{"arch": "transformer_decoder", "model": "autoregressive pixel model", "dataset": "crops of objects in photos (Visual Genome)", "train_examples": 61751, "image_size": 16, "horizontal_flip": true, "levels_per_channel": 4, "vocab_size": 65, "width": 128, "layers": 7, "norm": "layernorm", "norm_position": "pre", "activation": "gelu", "mlp_ratio": 4, "head_dim": 48, "fused_qkv": true, "bias": "none", "qk_norm": false, "layer_scale_init": 1.0, "parallel_block": false, "inner_norm": false, "positions": "rope", "tie_embeddings": false, "init": "torch_default", "residual_init": "none", "optimizer": "soap", "beta2": 0.99, "lr": 0.0027, "beta1": 0.95, "shampoo_beta": 0.95, "eps": 1e-08, "precondition_frequency": 25, "max_precond_dim": 1024, "one_sided": false, "adamw_lr_other_params": 0.0015, "grad_clip": 3.0, "gradient_centralization": true, "steps": 12900, "batch_size": 256, "epochs": 53.5, "lr_schedule": "linear", "final_lr_fraction": 0, "warmup_steps": 2580, "weight_decay": 0.1, "adamw_weight_decay_other_params": 0}
Rows from block 4, named by matrix and row number. Rows with one number belong to one neuron. Each number is 128 + 24 x the weight over its row's rms, rounded and kept within 0 to 255. All counts start at 0. After the name is the row's rms in percent of the matrix's.
# fc1: MLP up (model.blocks.4.mlp.fc1.weight, 512x128), inputs 64-127
# fc2: MLP down (model.blocks.4.mlp.fc2.weight, 128x512, transposed), outputs 64-127
fc1.339 089 [145 124  89 188 128 135  82 153 123 136 127 117 104 104 151 110 165 144 141 156 132 111 138 100 118  83 173 113 137  98  83 133 155 126 132 114 114 110 184  65  93 102 100 122 108  98 134 151 111 129 128 118 113 147 144 167 138 130 157 127 117 110 124 119]
fc1.340 103 [180 154 101 132 137 161 134 127 120 150 127 139 139 121 152 118  95 138 155  91 132 131 157 124  74 133 134 145 154 133 119  96 139 107 134 170 128 114 170 121 125 126  72 150 142 139 157  85 112 111 102 138  96 130  94 148  92 119 134 142  88 111 103 164]
fc1.341 105 [115  91 122  93 152 150 123 177 112 132 142 136  93 127 155 121 153 141 125 126 140 109 156 116 131 122 136 113 151 159  81 132 119 125 137 174 117 141 112 136 154 119 131 158 150 128 129 150 145 126 115 130 114  95 142 115 124  88 137 132 131 109 137 154]
fc1.342 101 [116 145 160 128 145 152 128 107  71 136 123 108  97 145 178 139 134 140 146 120 116 123 143 117 101 151 135  92  94 143 124 137 106 138 117 117 149 144 143  78 141 151  97 125 112 101 145 157 118 115 100 157 138 131 134 129 146 134 166 162 105 131 120  96]
fc1.343 099 [135 123 128  83 159 128 103 141 106 130 123 142 143  99 108 119 113 142 136  95 127 135 131 137 120  89 142 140 114 144  98 107 101 141 162 129 125 147 146  90 130 151 122  98 169 112 106 184 142 134 135 141 105 123 142 115 105 105  88 112 135 149  93 170]
fc1.344 096 [ 99 140 143 152 122  96 106 154 132 154 105 136 172 115 131 121 110 122 118 122 116 129 126 157 106 116 178 162 113 120 145 123 178 105 104  86 162 144 137 131 118 119 187 151 115  90 129 108 128 157 124 120 156 116 133 114 129 132 119 109 154 118 121 157]
fc1.345 097 [122 196 120 130 116 114  87 146 118 135 122  46 137 186 131 135 148 103  95 145 166 148 159  94 133 125 154 145 132 138 119 142 120 143 144 126 130 121 151 146 143 119 158 129 110 137 144 124 122 132 129 117 132 145 149 168 124 164 137 101 149 132 152 132]
fc1.346 095 [154 112 121  98  93 155 138  97 143 156 105 133 145  93 134  49 146 146 111 111 125 165 148 128 107 103 137 135 157 110 106 141 112 117 109  72 140 152 155 113 151 100 151  89 138 179 119 106 114 117 104 162 137 152 185 115 156 134 122 160 129 148 158  98]
fc1.347 107 [126 105 134 171 106 129 132 148 148 127 137 130 107 118 129  99 148 105 134 145 157 126 168 145 112 122 141  96 176  98 122 153 116 120 136 132 101 139 139 146 143 152 113 130 158  99  91 143 108 152 137 163 112 114 164 159 163 121 146 120 157 116 148 110]
fc1.348 095 [146 115 158 117 139 146 128 142 138 145 152  60 124 145 113 123 133 107 122 175 137 129 107 108 123  87 167 103 121 136  78 114 119 124 159 151 120 111 134 137 119 132 123 112 142 129 139 139 133 140 122 134 152  70 164  82 155 147 138 100 115 133  99 145]
fc1.349 101 [129 125 102 119 114  94 103 102 135 106  97 113 109 164  93 163 122  91 122 121 117 112 134 162 130 136 112 129 158  80 100 114 100 146 144 107 118 145 164  86 194 166 109 106 108 142 134 135 116 135 114 104 106 121 133 134 107 140 113 114 146 141 112 118]
fc1.350 098 [154 148 128 139 109 155 139 149 145 173 109 115 137 121 136 105 128 131 149 103 130 124  91 135 123 112 131 122  93 110 149 118  79 128 103  70 116 143 133 152  99 123 118 130  92 144 103 125 129 129 147 117 133 125 131  74 102 140 151 121 115  74 131 146]
fc1.351 092 [ 94 129 133 147 129 172 101 163 127 123 113 134  88 113 138 132 156 101  81 111 138 124 145 124 109 136  93 119 113 168 117 135 112 153 143 114  71 149 122 121 131 142 146 142 109 153 120  97 130 134  68 161 112 107 132 142 134 126 118 143 103 187 140 105]
fc1.352 090 [133 103 118 170 123 112 164 152 148 116 157 135  86 139 130 114 106 124 127 145 152 154 117 134 121 134 130 129 128 121 143 135 113  99 149 147 127 133 166 126 179 133  89 142 125 138 130 153 101 125 113 160 154 153 145 153 176 123 176 158  86 153 173 117]
fc1.353 097 [ 89 123 129 123 154 112 104  86 134 128 128 134 112 175 149 165 138 188 118 114 122 113 120  98 147 147 137 150 151  90 135 116 143 156 153 140 108 128 152 136  93 122 136 113 169  92 114 145 150 119  98 102 106 147 111  78 156 147 102  62  63 131 141 136]
fc1.354 107 [150 147 143 127 126 139 162  99 125  89 156 129 138 183 145 152 134 135  90 118 129 185 123  71 108  71 158  95 138 146 152  92 144 100 161 137 127  98 166 132 107  98 133 141 134 112 126 119  93 106 118 150 129 162 121 110 139 108 131 161  96 160 174 143]
fc1.355 106 [142 117 127 111 163 140 152 101 132 164  75  81 106 107 142 122 121 123 121 138 145 137 104 162 105 142  94  96 115 120 103 138 125 156 123  83 153 139 121 185 125 135 123 123 156 186 132 155  98 130 133 161 111 107 188 160 138 130 117 135 155 103  95 144]
fc1.356 088 [ 97 148  98 111 121  94 109  90 151 108 119 119 135  94 154 120 112 152  88 131 115 113  79 121 140 118 122 144 102 135  94 130 123 100 111 138 130 136 128 118 144 109 101 155 109 124  90 195 143 149 111 136 168  98 176  89 141 155 145 127 114 150 152 140]
fc1.357 094 [144 134 143 103 102 184 153 114 137 149 134 134 166 118 105 127 155 169  92 137 150 126 159 124 172 114  95 147 168 123 118 155 126 126 134 153  88 118 150 136 115 157 178 148 131  72 120 125 141  91 158 123 113 122 110  94 118 169 114 133 110 109 173  84]
fc1.358 098 [152 138 110 111 147 121 108 161 121 111 136 138 144 174 142 129 140 128 118 108 144 138 127 117 169 122 118 150 116 154  85 120 122 141 144  98 121 158 134 111  68 103 170  90 144  93 152 138 160 121  83 165 121 106 160 161 148 138 173 157 110 109 172 134]
fc1.359 118 [143 146 141 121 114 148 145  76  93 124 143  70 131 143  95 170 194  88 161 120 157 152 151 158 112 125 163 131 149 120 143 108 135 156 110 134 100 153 152 120 141  98 129  76 146 144 136 134 128 126 115 126 108 153 163  93 126 120 117 137 136 106  94 119]
fc1.360 097 [136 131 138  80 120 154 126 162 102 140 115 131 130 127 137 145 167 178  72 123  89 172 111 158 128 124 150 128 136 129 118  82 137 131 103 146  70 108 121 168 122 130 131 120 129 126 147 140 111 139 146 134 160 102 151 166  90 148 142 129 106 101 101 140]
fc1.361 096 [126 121 145 129  92 172 123 104 131  92 150 129  93 154 116 130 112 100 116 126 109 119 143 130 124 163 110 170 150 123  60 131 141 136 144 146  88 138 129  82 124 110 154 118 113 124 124 177 141 136 148 131 130 181 113 148 139 127  70 150 118  98 127 149]
fc1.362 100 [155  91 154 120 158 146 163 147 137 162 121 144 106 138  92 122 151 154 111 133 140 133 148 162 171 115 142 140 166 103 144 109 136 109 110 122 147 164 132 130 114 104 116  92 134 127  94  74 138 122 105 144 129 107 102 109 168 131  90 126 115  93 109  98]
fc1.363 102 [116 135 162 120 122 149 155 147 128 119 128 124 190 134 134 167 140 105 122 154 134 169 138 134 109 133 120 150 137 109 137 121  74 105 146 172 153 112 123 103 110 125 142 146 154 161 106  88 163 134 145 141 145 133 130 136 125  77 146 118  92 125  96 174]
fc1.364 105 [162 104 124  84 116 114 134 151 136 106 140  99 108 134 157 126 143 152 119 102 124 170 126 128  82  98  99 164 145  93 131 134 142 141 146 116 131 107 120 108  95  87 136  89 135 129 145 117 158  89 158 158 124 115 135  99 163 115 138 125 134 148 112 156]
fc1.365 097 [145 116 112 118 115 156 174 151 103 125 133 110 135  88 130 118  98 110 109 158 181  73 105 121 153 115 107 143 115 122 143 128 153 113 117 150 147 105 142 144 163 124 130 134 143 142 127 104 109 129 165 116 145 130 115  85 115 127  76 162 126 185 142 129]
fc1.366 111 [100 135 121 145 142 154  84 134 172 155 131 104  93 125 117 146  90 112 103 142 159  70  91  96 122 177 143 118 109 107 108 113 134 123 139 112 143 137 158 109 133 139 115 115 173 174 106 123 124 144 141 139 130 102  89 125 104 104 140 157 103 134 120 134]
fc1.367 096 [145  92 115 106 140 119 175 139 136  94  99 105 134 161 149  88  86 122 140  68  97 117 122 125  65 110 151 152 180 138 106 154 111 129 112  97  98 164 110 125 170 142  83 157 102 100 129  88 127 110 135 117 152 122 148 116 119 161 166 135 113 117 173 109]
fc1.368 112 [120 144 129 128  95 132 178 106 104 119 124 107 128  87 118 139 112  99  98 133 111 122 102 117 119 110 126 142 139 112 111 212 100  95 128 106 131 130 146 166 138 118  90 162 125 167 147 146 141 114 115 117 133 129 186  96 134 141 143 134 117 161 147 112]
fc1.369 097 [170 127 159  94 141 147 108 112 101 124  97 102 124 128 102 163 149 112 178 154 102 128 138 132 128 154 148  96 153  92  94 116 119 127 165 131  91 149 114  95 154 130 114  73 131 111 102 100 115 110 104 104 155 115 148 164 137 142 156 106 111 112 126  77]
fc1.370 097 [ 75 146 137 179 148 147 140 145 157 110 136 170  86 136  85 134 103 128 143 126 118 103 175 149 126 157 129 171 130 169  85 106  79 153 162 118 111 124 128  97 133 147 134 130 110  87 125 116 138 150 105 127 168 128 120 118  99 129 139 155 143 139 107 149]
fc1.371 116 [125 127 141 110 114  90 114 102 145 127 143 127  80 122 133 154 153 164 100 120 162  93 121  90 136 152 123 113 120 130 140 121 103 138 144 103 150 167 107 135 119 124 103 106 122 124 138 114 148 119  96 161 118 105 130 121 160 146 121 131 101 144 115  97]
fc1.372 098 [111 125 115 107 124 160 102 132 107 115 121  93 156 116 134 155  89  93  82 105 119 127 124 103 111 153  95 120 101  87 117 142 132 143 138 115 156 139 144 112 134 177 115 116  91 164 116 133 177 156 139  73 166 109 149 109 147 147 141 162 114 159 104 118]
fc1.373 098 [159 139 120  60 164 123 155 137 110 100 122 125 119 116 130 145 162 152 118 165 149 144 111 123 151 128 116 128 144 135 180  72 137 122 153 135 112 136 140 151 104  81 167 123  80 111 167 132 146 110 109 132 127 132 111 124 134  86 133 119 143 130 105 141]
fc1.374 108 [131  84 104 119 125 134 136 120 161 116 143  91 131 134 136 102  67 115 139 104 129 158  98 132 134 155 121 124 111 163 102 137 137 146 138 158 145 139 143 105 117 112 155 101 123 104 103 102 129 115 132 114 148 115 118 162  70  77 155 176 133  94 126 116]
fc1.375 100 [157 136 137 122  84 102 175  99 107 124 127 124 149 109  87 140 163  77 132  97 134 110 152 143  98 109 132 132 148 136 143 127  90  83 161 102 146 159 143 114 134 157 156 135 136 126 125 133 171  95 130 103 151 131 150 116 116 141 136 142 119 101 138 151]
fc1.376 094 [175 167 135 121 190 111 146 145  95 142 144 131 119 133 138 107 117 137 141  80  95 128 150 106  98 103 142 105 135 135 106 138 107 133 104  88 145 125 133 145 103 131 165 116 109  96  91 117 161 129  91 146  87 143 105 122  89 135 102  91  61 121 103 162]
fc1.377 109 [110 128 164 118 164 117  81 151  82 122 176 124 143 140 118 129 147 158  96 128 144 115 110 110 148 129 165 141 133 121 105 176 136 128 118 141  79 131 163  92 173  90 139 184 142 108 142 114  91 105 132 143 130 158 110 138 164 119 173 155  85 130 129  89]
fc1.378 097 [125 101 121 157 184 114 119 128  80 159 140 118 132 120  97 101  85 118 173 129 138 109  84 176 112 138  77 111 135 155 112 136  92 118 163 109 123 131 155 164 141  86 123 142 135 102 141 136 140 164 181 139 140 132 126  84 137 132 126 137 139 138 122 109]
fc1.379 111 [157 163 140 129 132 160 125  94 121 124 121 103 134 119  99 126 145 139 106  92 140 131  97 148 144 139 102 105 107 120 130 137 107 139 120 120 135 129 131  87 130 111 115  92 138  91  91 141 135 117 109 129 136 109 111  81 137 101  97  76 167 135 110 106]
fc1.380 104 [150  98 126 129 113 134 133 142 117 150 127  74 136 121 151  74 122 140 131 118 114 131 112 104 124 132 122 107 102 102 145 145 122 150  76 133 125 134 137 121 119 100 111 140 159 133 165 163 112 170  76 119 113 108  94 150 126 109 136  90 101 118 175 132]
fc1.381 109 [145 146 107 136 123 149  95 108 107 135 118 152 152 112 110 131 129 155 111 146 105 122 163 144 162 129 102 161 117 108 139 138 173 128  92 136 128 136 138 145 123  87 147 140 157 122  80 144 107  83 111 138 138 114 141 166 116 118 125  94 114 149 133 150]
fc1.382 094 [132 168  63 142 158 159 112 164 141 131  94 133 116  93 101 129  97  97 164 135 121 166 125 144 112 123 103 118 135 127 112 125 109 161 143 136 139 143 108 134 142 116 125 138 133 102 106 128 101 140 135 144 120 132 165 147 104 133 130 132 126 102 141  86]
fc1.383 097 [119 132 120 120 184 112 141  95 116 164 147 142 124 150 137 120 121 185 153 160 145 128 141 144  94  91 113 116 105 126 119 138 121 178 138 133 116 113 124 104 145 133 128  90 148 180 103 129 164 124 117 134 135 112 122 122 196 111 119 181 163  84 121 156]
fc1.384 102 [ 91 107 109 182 138 135 127 124 129 100 129 134 107 133 120  98 111 102 140 127 137 115  98 125 185 146 156 133 135 184 127  98 138 174 144 112 165 128 137 104  77  68 148 110 110 138 117 126 113 104 131 180 117 133 161 133 147 120 135 127 144 129 108 109]
fc1.385 103 [113 187 160  84 125 117 116 127 107 156 159 136 181  77 124 136 113 137 126 144 170 124 130 106 118 129 103 152  93 127 101 172 116 132  92 126 130 140 128 115 112 160 177 118 100 160 111 130 111  96 111 140 149 151 106 109  88 108 110 110  90 100 165 155]
fc1.386 108 [ 97 108 124  77 106 189 154 133 112 165 128 113 116 113 129  94 196 157 126 158 120  72 129 147 148 165 152  97 159 120 115 132 138 125 157 119 110 133 166 201  87 135 145 109 100 114 142 128 107  90 144 132 102 161  92 157 148 157 128 127 143  96 111 119]
fc1.387 099 [141 107 166 117 143  96 152 149 194 155 109  51 135 108 204 135 138 110 149 137 139 131 151 120  96 133 106 132 110 116 102 156 105 176  96 157  90 122 105 128 156 142  94 141 105 126 112 129 126  99 119 145 118 105 107 144 170 134 162 157 134 137 144 141]
fc1.388 100 [123  98  87 167 110 151 137  96 129 130 142 107 145 123 115 131 118 106 113 124  99 111 104  78 127 160 139 127 124  88 147  81 149 128 158 107 119 125 127 152 172 153 153 171 121 138 133 118 173 126 116 107 139 138 119  91  90 167 169 117 115  64 132 175]
fc1.389 098 [ 98 134 125 171 157 118 134 153 155 105 111 123  92 107 151 102  97  85 139 119 124 166 103 126 132 159 125 162 137 126 145 140 103 147 134 126 113 122 125 117 127 141 136 138 113 134 180 106 101 156  57 137 118 115 105 138 132 163 163 161 128 133  84 173]
fc2.339 085 [107  92 166  73 133 120 147  99 128 121  92 113 121 139 168 128 116 100  90 138 120 163 105 117 125 172 105 146 111 133 144 129 131 124 188 132 136 105 145 142 142 184 136 121 158 159 141 126  83 134 123 131 135 152 148 131 105 138  58 121 119  83 168 113]
fc2.340 103 [ 79 114 116 134 134 113 155 152 152 107 139 139 104 102 121 138 170 156 115 134 107  97  75 127 124 116 138 160  87 105 128 109 127 136 169  85 135 140 136 119 146 157 183  76 127 132 131 150 105 153 137 137 115 123 154 102 147 156 189 114 153 153 147 124]
fc2.341 099 [141 172 128 161 153 151 130 107 155 137 142 126 179 200 137 127 102 170 127 111 129 110 115 149 103 151 145 124 101 125  99 131  63 115  94  90 120  87 156 135  87 135 137  96 149 110 121 113 114 121 136 136 126 175 110 146  69 149 106 151  85 130 127 173]
fc2.342 103 [147 140 113 149 131 127  97 112 117 127 118 125 127 135  76 117  80 156 122 125 106  98 124 167 154  86 107 180 145 113 137  91 120 136 174 117 159 107 131 133 122  88 101 101 164 130 113 156 142 142 127 131 168 104 161 139 125 165 130 123 117 122 154 117]
fc2.343 104 [136 114 175 133 113 101 119 147 154 162 138 152 125 152 105  87 113 101 160 112 116 120  87  97 138 179 154 139 111 142 122 111 173 126 110 118 150 147 104 114 186 104 161 186 125 143 147  89 123  91 136 136 153 127 120  98 164 123 156 121 136 116 105  98]
fc2.344 083 [117  81 133 140 170 116  82 165 136 120 151 133 121 150 136 152 111 110 134 140  94 129 129 125 131 143 145 140 162 148 139 126  80 100 125 156 146 129  89 126 145 114 110 153 122 170 125 113 126  94 105 155 114 113 164 192 133 126 171 126 159 121 128 156]
fc2.345 096 [108 118 152 148 144  99 155 127 139 132 141 142 109 101 168 103  93 121 146 133 138  99  75 126 124 138 162 141  93 141  81 169  98 132 107 119 146 163 117 134 107 148 157 162 100 144 113 144 137  95 126 113 154  96 132 115 125  73 147 126 108 123  85 139]
fc2.346 109 [106  61 135 122 118 119 132 128 151 125 167 129 131 162  88 137 107 132 142 100 143 134 157 148 155 131 139 105 121 166 143  78 114 129 115 123 158 135 109 113 156 141 152 183 134 165 124 148 136 103 132 164 102  94 106 177 115 134 152 134 144 136 111 144]
fc2.347 097 [138 137 118  98 119 134 120 112 130  73 100 147 128 116 122 159  91 118 142 154 102 133 131 118 150 125 120 152 121 167 142  90 122  95  92 135 120 101 161 154 126 109 121 146 148 140 103 107 145  76 125  67 123 184 136 136 101 157 124 174 103 122 121 147]
fc2.348 088 [ 96 152 111 150 117 169 140 112 106 119 104 171 120 129 109 130 149 115 113  86 146 130 153 129 127 145 100 127 104 159 108 105 138 141 168  63 145 134 105  75 148 109 180 130 115 137 115 126  94 109 138 164 128 161 101 145  78 133  90 170 131 141 145  87]
fc2.349 091 [105 145 110 126 110 145 161 150 161 147 158 148 177 102 128  84 149 150 136 129 137 114 156 127 145 146 138  96 103 134 163 113 158 120 117  93 140 119 139 129  81 107 162 152 124 122 115 131 112 174 119 125 153 110 126 114 139  96 117  91  84 112 151 139]
fc2.350 090 [ 98 122 129 105 175  72  99 158 138 153 124 150 152 142 122 102 115 105 113 166 128 110 112 142 126 145 145 129 154 177 131 121 181 168 138 165 138 170  93  98 154 161 172 138 148 134 148 165 151 127 124 115 126 109 127 177 123 110 151 138 142 132 136 160]
fc2.351 110 [113 128 110 114 139 121 125 139 187 120 108  98 148 107 146 153  94 175 106 152 161 164 123 120 191  98 141  90 125 159 128 141 123 132  80 123 151 167  98 124 110 140 149 155 141 142 115 113 119 120 115 139 140 138 165  83 135 150 153 117 112 139 116 149]
fc2.352 083 [130 127 150 141 113 132 102 126  63 137 105 130 121 132 110 136 130 156 153 130 134 107 112 121 153 161 153 122 132 151 115 164 124 149 158 146 148 107 135 113 118 134 136 125 124 128 164 123 162 130 124 138 107 113 146  96  93 123 115 100  84 146 139 139]
fc2.353 092 [166 107  94 143 156 177 156 165  89 140 129 136 119  53 127 103 139 126 176 131 116 181 156 158 129 127 127  96 132 179 135 150 113 137 138 115 158 141 109 148 123  80 112 145 105 120 166 104 108 113 128 155 128 103 154 118  99 113 142 176 120  98  94 131]
fc2.354 109 [ 82 174 111 147 108 136 150 134 111 150 155 141 127 116  96 132 118 132 111 162 143 156 167 183 117 142 155 145 123 175 147 129 121 135 116 130 124 129 113 124  99 176 122 125  96 125  76 125 176 143 125 156 132 133 163  97 135  91 144 142 188 149 128 123]
fc2.355 105 [134 195 119 128 135 124 121 153 125 117 150 108 107 110 112 104 128 187 149 115 123 113 134 110 156  91 104  97 137 143 132 110 176 107 112 116 158 168 130 164 128 141 136 141 113  93 128 122 162 147 161 135 120 133 100 109 148 123 127 136 117 111 150 172]
fc2.356 086 [139 124 130 173 171 143 107 153 121 129  99 122 135 139 129 114 139 119 126  94 124 114 175 171 130  91 145 109 128  89 139 103  99 172 132 134 112 101 133 109  94 108 150  96 117 164 181  95 112 155 118 134  97 131 118 127 138 113 115 115 114 156  97 141]
fc2.357 097 [112 136  95 141 110 146 122 104 117 128 114 170 115 100 174 144 112 148 161 159 155 153 139 131 109 164 119  98 109 109 172 128 137 119  97 142 101 141 135  98 140 134 146 126 136 158 134 151 140 183 103 140 134 114 134 169 124 102 172 136  89 119  70 146]
fc2.358 094 [122  85 152  91 147 102 136 118 116 161 144 129 109  98 118 145 156  93 133 144 140 100 119 133 137 137  92 135 113 137 125 122 122  91  88 157 151  75 128 138 143 112 103 155  90 138  89  96  94 159  97  90 140 135 140 142 137 123 127 140 148 134  72 131]
fc2.359 111 [124 120 131 134  91 103 124 114 148 131 136 112 102 130 146 164  99 112 128 134 141 100 129 134 110 143 147 153 147 117  94 138 125 157 102 123 106 148 164 139 152  97 165 137 170 104 171 158 136 152 107 147  98 157 161 100 149 126 110 112 141 143  83 162]
fc2.360 107 [111 126 161 162 138 114 110 123 120  99 120 129 127 116 157 115  78  95 159 157 145 118  99  90 134 121 109 151 105  72 127 134 105 110 136  79 149 171 146 119 178 110 140 164 126 115 147 141 153 103 122 155 142 120 119 109 147 110 147 144 118 128 158 149]
fc2.361 102 [104 124 151 110 113 173  77 143 125 160 115 121 132 128 113 156 145 130 165 125 146 139 138 158 148 127 103 141 129 158 174 105 139 129 153 103 152 118  92 159 106 139 146 122  96  85  90 133 129 146 143 153 124 115 139 134 133 106 174 137 116 163 149 110]
fc2.362 093 [160 136  92 170 124  90 133 123 136 142 107  81  89 146 168 124 134  93 116 117 114 117 130 145 117 115 153 103 144 123 124 104  91 125 113 118  89 111 118 132 130 123 173 144 121 143 142 137  98 115 140 138 126 151 155 115 107 145 150 172 126 120 140 131]
fc2.363 096 [135 122 125 167 127 141 113 149  84 134 138 139  86 148 131 169 106 143 122 137  99 122 101 115 136 120 155 149 142 114 145 103 144 164 105 130 157 129 159 137 136 122 105  97 127 116 116 144 102 100 121  98 155 127 131 126  81 148 115 142 110 118 152 120]
fc2.364 101 [112 110 115  88 148 140 161 164 142 127  46 135 138 155 159 115 101 139 146 155 100 123 105 118 166 135 130 125 145 151  88 105  75 162 102 129 128 101 157 135 122 178 130 129 153 129 128  90 154 131 101 168 140 125 140 123 128 113 153 130 121 124 103 114]
fc2.365 102 [132  92 179  99 124 127 150 124 138 135 112 114 131 141 155 142 137 170 115 125 114 161 167 127 117  88 127 107 147 124 140 139 110 158  97 127 120 152 142 170 109 171 115 131  82 124 160 173 141 115  92 139 111 107 168 159 136 123 137 144  92 134 179 115]
fc2.366 110 [106 107  97 172 122 136 130 163 146 121 171  97 143 111 112 179 167 130 122 117 160 145 126  96 132  96 121 182 114 110 153 149 121 136 109 109 163 197 158 117 146  97 164 137 144 116 171 119 126 137 136 111 110 131 146  90 121 150 139 136  84 129 128 159]
fc2.367 098 [100 120 134 141 121  73  99 135 100 140 154 127 161 130  98 144 143 104 121 157 115  86 159 129 126 158  99  79 125 137 119 100 143 139 141 128 113 110 112 150  80 114 127 136 169 123 139 132 160 169 117 125 174 174 144 109 110 116 122 101 118 146 121 128]
fc2.368 099 [167  96 144 114 148 102 148 130 119 147  54  93 135 117 100  87 102 128 158 127 123 136 145 107 101  96 129 123 133 166 145 124 120 125 123 158 145  92 101 170 136  87 120  98 138 158 129 125 145 119 100  60 167  87 134 104 113 130 146 148 122 147 149 116]
fc2.369 096 [107 125 123 145 125 104 149 135 118  99 144 164 135 134 130 109 109 113  91 114 183 159 158 108 129 123 119 134 128 155 162 114 154 121  97  96 134 103 116 122  79 136 134 128 129 119 140 146 120 151 148 113  98 170 118 135 116 140 134 131 156  94 148 163]
fc2.370 091 [154  84  99 104  99 137 116 134 101 120 108  87 128 134 162 150 155 128 134 120  86 141 127 115 155  92 129  88 146 108 139 126 186 102 110 135 143 140 131 125 154 101 114 101 133 143 136 168 126 101 124 128 136 131 126 108 106  98 156 104  86 107 161 115]
fc2.371 103 [ 85 136 121 134 123 140  93 134 136 191 103  84 185 120 136 145 115 140 161 119 125  96 177 160 125 130 121  87 115  89 127 161 107 151 149 125 149 135 120 104 173 120  84 121 106 168 155 135 108 154 142 150 117 119  99 105 145 134 147 143 138  97 121  96]
fc2.372 106 [145 126  69 117 123 120 182  83 114 106 123  99 107 122 173 119 132 127 144 117 107 110 135 121 183 116  92 166 180 120 125 121 129 167 153  84 125 157 154  88 115 165 165 128 124 182 117 151 163 107 146 145 104 121  84 116 112 135 104 122 110  95 160 130]
fc2.373 096 [157 152 108 129 143 156 151 136 131 119 134 131 123 130 114 123 102 103 135 119 111  98 116 141 120 134 120 103 111 125 146 167 170 180 123 125 138  97 160  97 161 149 113 146 130 126 120 102 122 157 103  75 140 161 146 133 131 116 140 133 114 158 107 121]
fc2.374 089 [133 148 149 147 147 121 146 148 115 140 133 113  82 124 125 130 186 127 104 158 141  68 126 126 130 139 150 138 140 127 119 111 126 103 138  97  83 143 129 173 146 117 120 165 118 146 118 145 120 119 118  99 150 125 160 104 136 169  92 153 117 125 130 141]
fc2.375 097 [103 149 136 175 187 153 120 142 127 138 126 108 110 143 152 138 160 191 180 130 119 132  83 107 142 134 128 104 160  77 158 129 144 132  87 149 130 112 163  52 115 143  96 144 138 150 110 156  96  97 124 121 124 149 132 128 161 138 109 119 108 129 117 114]
fc2.376 090 [123 107 125 130  96 145  51 125 147  81 114 118 108 127 124 106 131 131 131 134 123 141  84 167 128 151 109 150 140  84 116 101 134 104  92 140 168 174 114 128 106 135 121 144 154 162 144 134 132  94  92 125 140 149 154 125 174 169 129 145 118 110 110 101]
fc2.377 099 [139 153 108 137 134 155 162 123 140 127  91 125 150  99 130 105 107  98 185 132 137 125 171 152 139 109 105 125 138 116 165 109 144 140 153  81 161 121 110 164  87 150 151 113 118 147  82 125 146 185 160 133 130 120 179 132 121 167 145 107 158 144 110 132]
fc2.378 089 [139 128 127 134 112 135 163 136 149 119 130 122 133 137 150 145 152 134 121 121 152 129 174  88 127  80 147 160 101 110 160 136 148 120 106 100 131 171  98  94 111 149 154 114 122 177 168 168 121 120 112  76  98  87 113 151 146 114 138  91 154 103 146 140]
fc2.379 097 [175 123 112 174 149 127 131 124 101 141 108 110 159 113 134 117 104 124 139 159 115 159 118 119 166 127 100 106 174  79  83 152 127 151 113 158  98 146 163 151 142 128 128 154 101 148 112 105 136 151 124 143 151 118 165 145 108 123 127 129 109 157 128 171]
fc2.380 093 [106 144 112 142 175 172 116 132 124 127 109 131 114  94 157 171 108 133 118 134 173 176  96 186 102 126 122 165 118 114 133 125 123 141 165 134 121 147 119 134  98 147 161 128 114  93 126 107  84 103 156 104 147 129 136 140 146 128  86 158 147 114 105 120]
fc2.381 103 [124 142 107 157 107 113 100 114  93 138 103  60 150 154 119  87 166 125 121 134 165 125 126 106 122 150 109 151 110 105 112 135 155 134 142 162 114 148 150 121 127 139 172 133  98 129 141 140 124 144 122 131 117 124 117 100 124 146 112 126  80 143 102 110]
fc2.382 103 [129 120 201 117  97 119 149 126 107 168 139 129 136  80 134  97 157 135  72 150 146 130 140  92 122 114 121 130 124 114 146 170  89 106 112 124 143 119  96 132 163 129 159 122 123  97 162  84 103 153 119 140 145 129  88  82 138 134 159 125 102 109 150 131]
fc2.383 097 [130 122 155 136  92 136 144 136 135 111 132 102 114 147  79 133 145 129  97  77 153 143 130 153 128 138 105 130  81 147 156 146 131 137 146  78 150 126 116 129 128 118 125 137 188 123 151 127 101 131 107 109 108 133 108 132  86 113 128 140  96 162 150 122]
fc2.384 100 [ 86  97 130  91 121 149 111 115 141 131 119 100 130 156 176 128 139 168 125 128  79 120  97  93 123 148 131 129 142 100 117 140 115  81 127 134 145 167 135 120 153 164 152 170 139 164  85  89 129 121 129 129 112 119 122 134  76  93 119 155  49 107 140 127]
fc2.385 098 [125  94 135 114  59 128 131 131 138 154  51  95 108 132 115 132 137 143 133  95  94 144 105 140  87 105 119 163 144 132 162 116 142 127 129  92 120 163 158 122  95 153 124 124 168 103 183 157 159 137 151 153  89 100 129 116 122 133 119 100 149 113 109 103]
fc2.386 097 [146 147 152 172 131 100 108 142 127  98 117 103 161 105 122 124 127  96 130 130 104 142 122  73 113  98 106 158 101 112 174  85 120  97 127  96 139  91 123 112 137 106 146 137 119 137  97 154 137 143 109 139 164  85 173 102 107 103 142 152 139 108 124 133]
fc2.387 095 [145 185  94 137 102 159  90 128 113  93 117 137 104 122 108 134 156 133 146 100 104 147 135 122 158 117 119 134 145 127 133 132 140  97 164 105 222 160 147 100 152 113 130 111 134 110 152 112 115 134 129 105 136 128 113 129 124  76  95 116 128 126 167  93]
fc2.388 114 [139  99 121 183 164 159 141 143 158 125 146 137 120 171 179 130 168 165 108 107 122 157 153 127  94 135 168 123 130 112 117 127 144 157 125 118 156  92 137 118 137 139 174 158 130 110 106 142 102 102 151 144 128 121  96 106 146 118 140 133 125 109 117 162]
fc2.389 099 [138 154 163 149 126 154 116 135 144 152 132 134 156 133  97  99 171 119 128 127 124 100 149 116 194 140  73 100  94 130 118 106 138 135 112  69 116 135 123 139 112 109 165 127 145 109 133 158 119 106 149 107  96 166 160 135 155 108 124 140 114 114 184 108]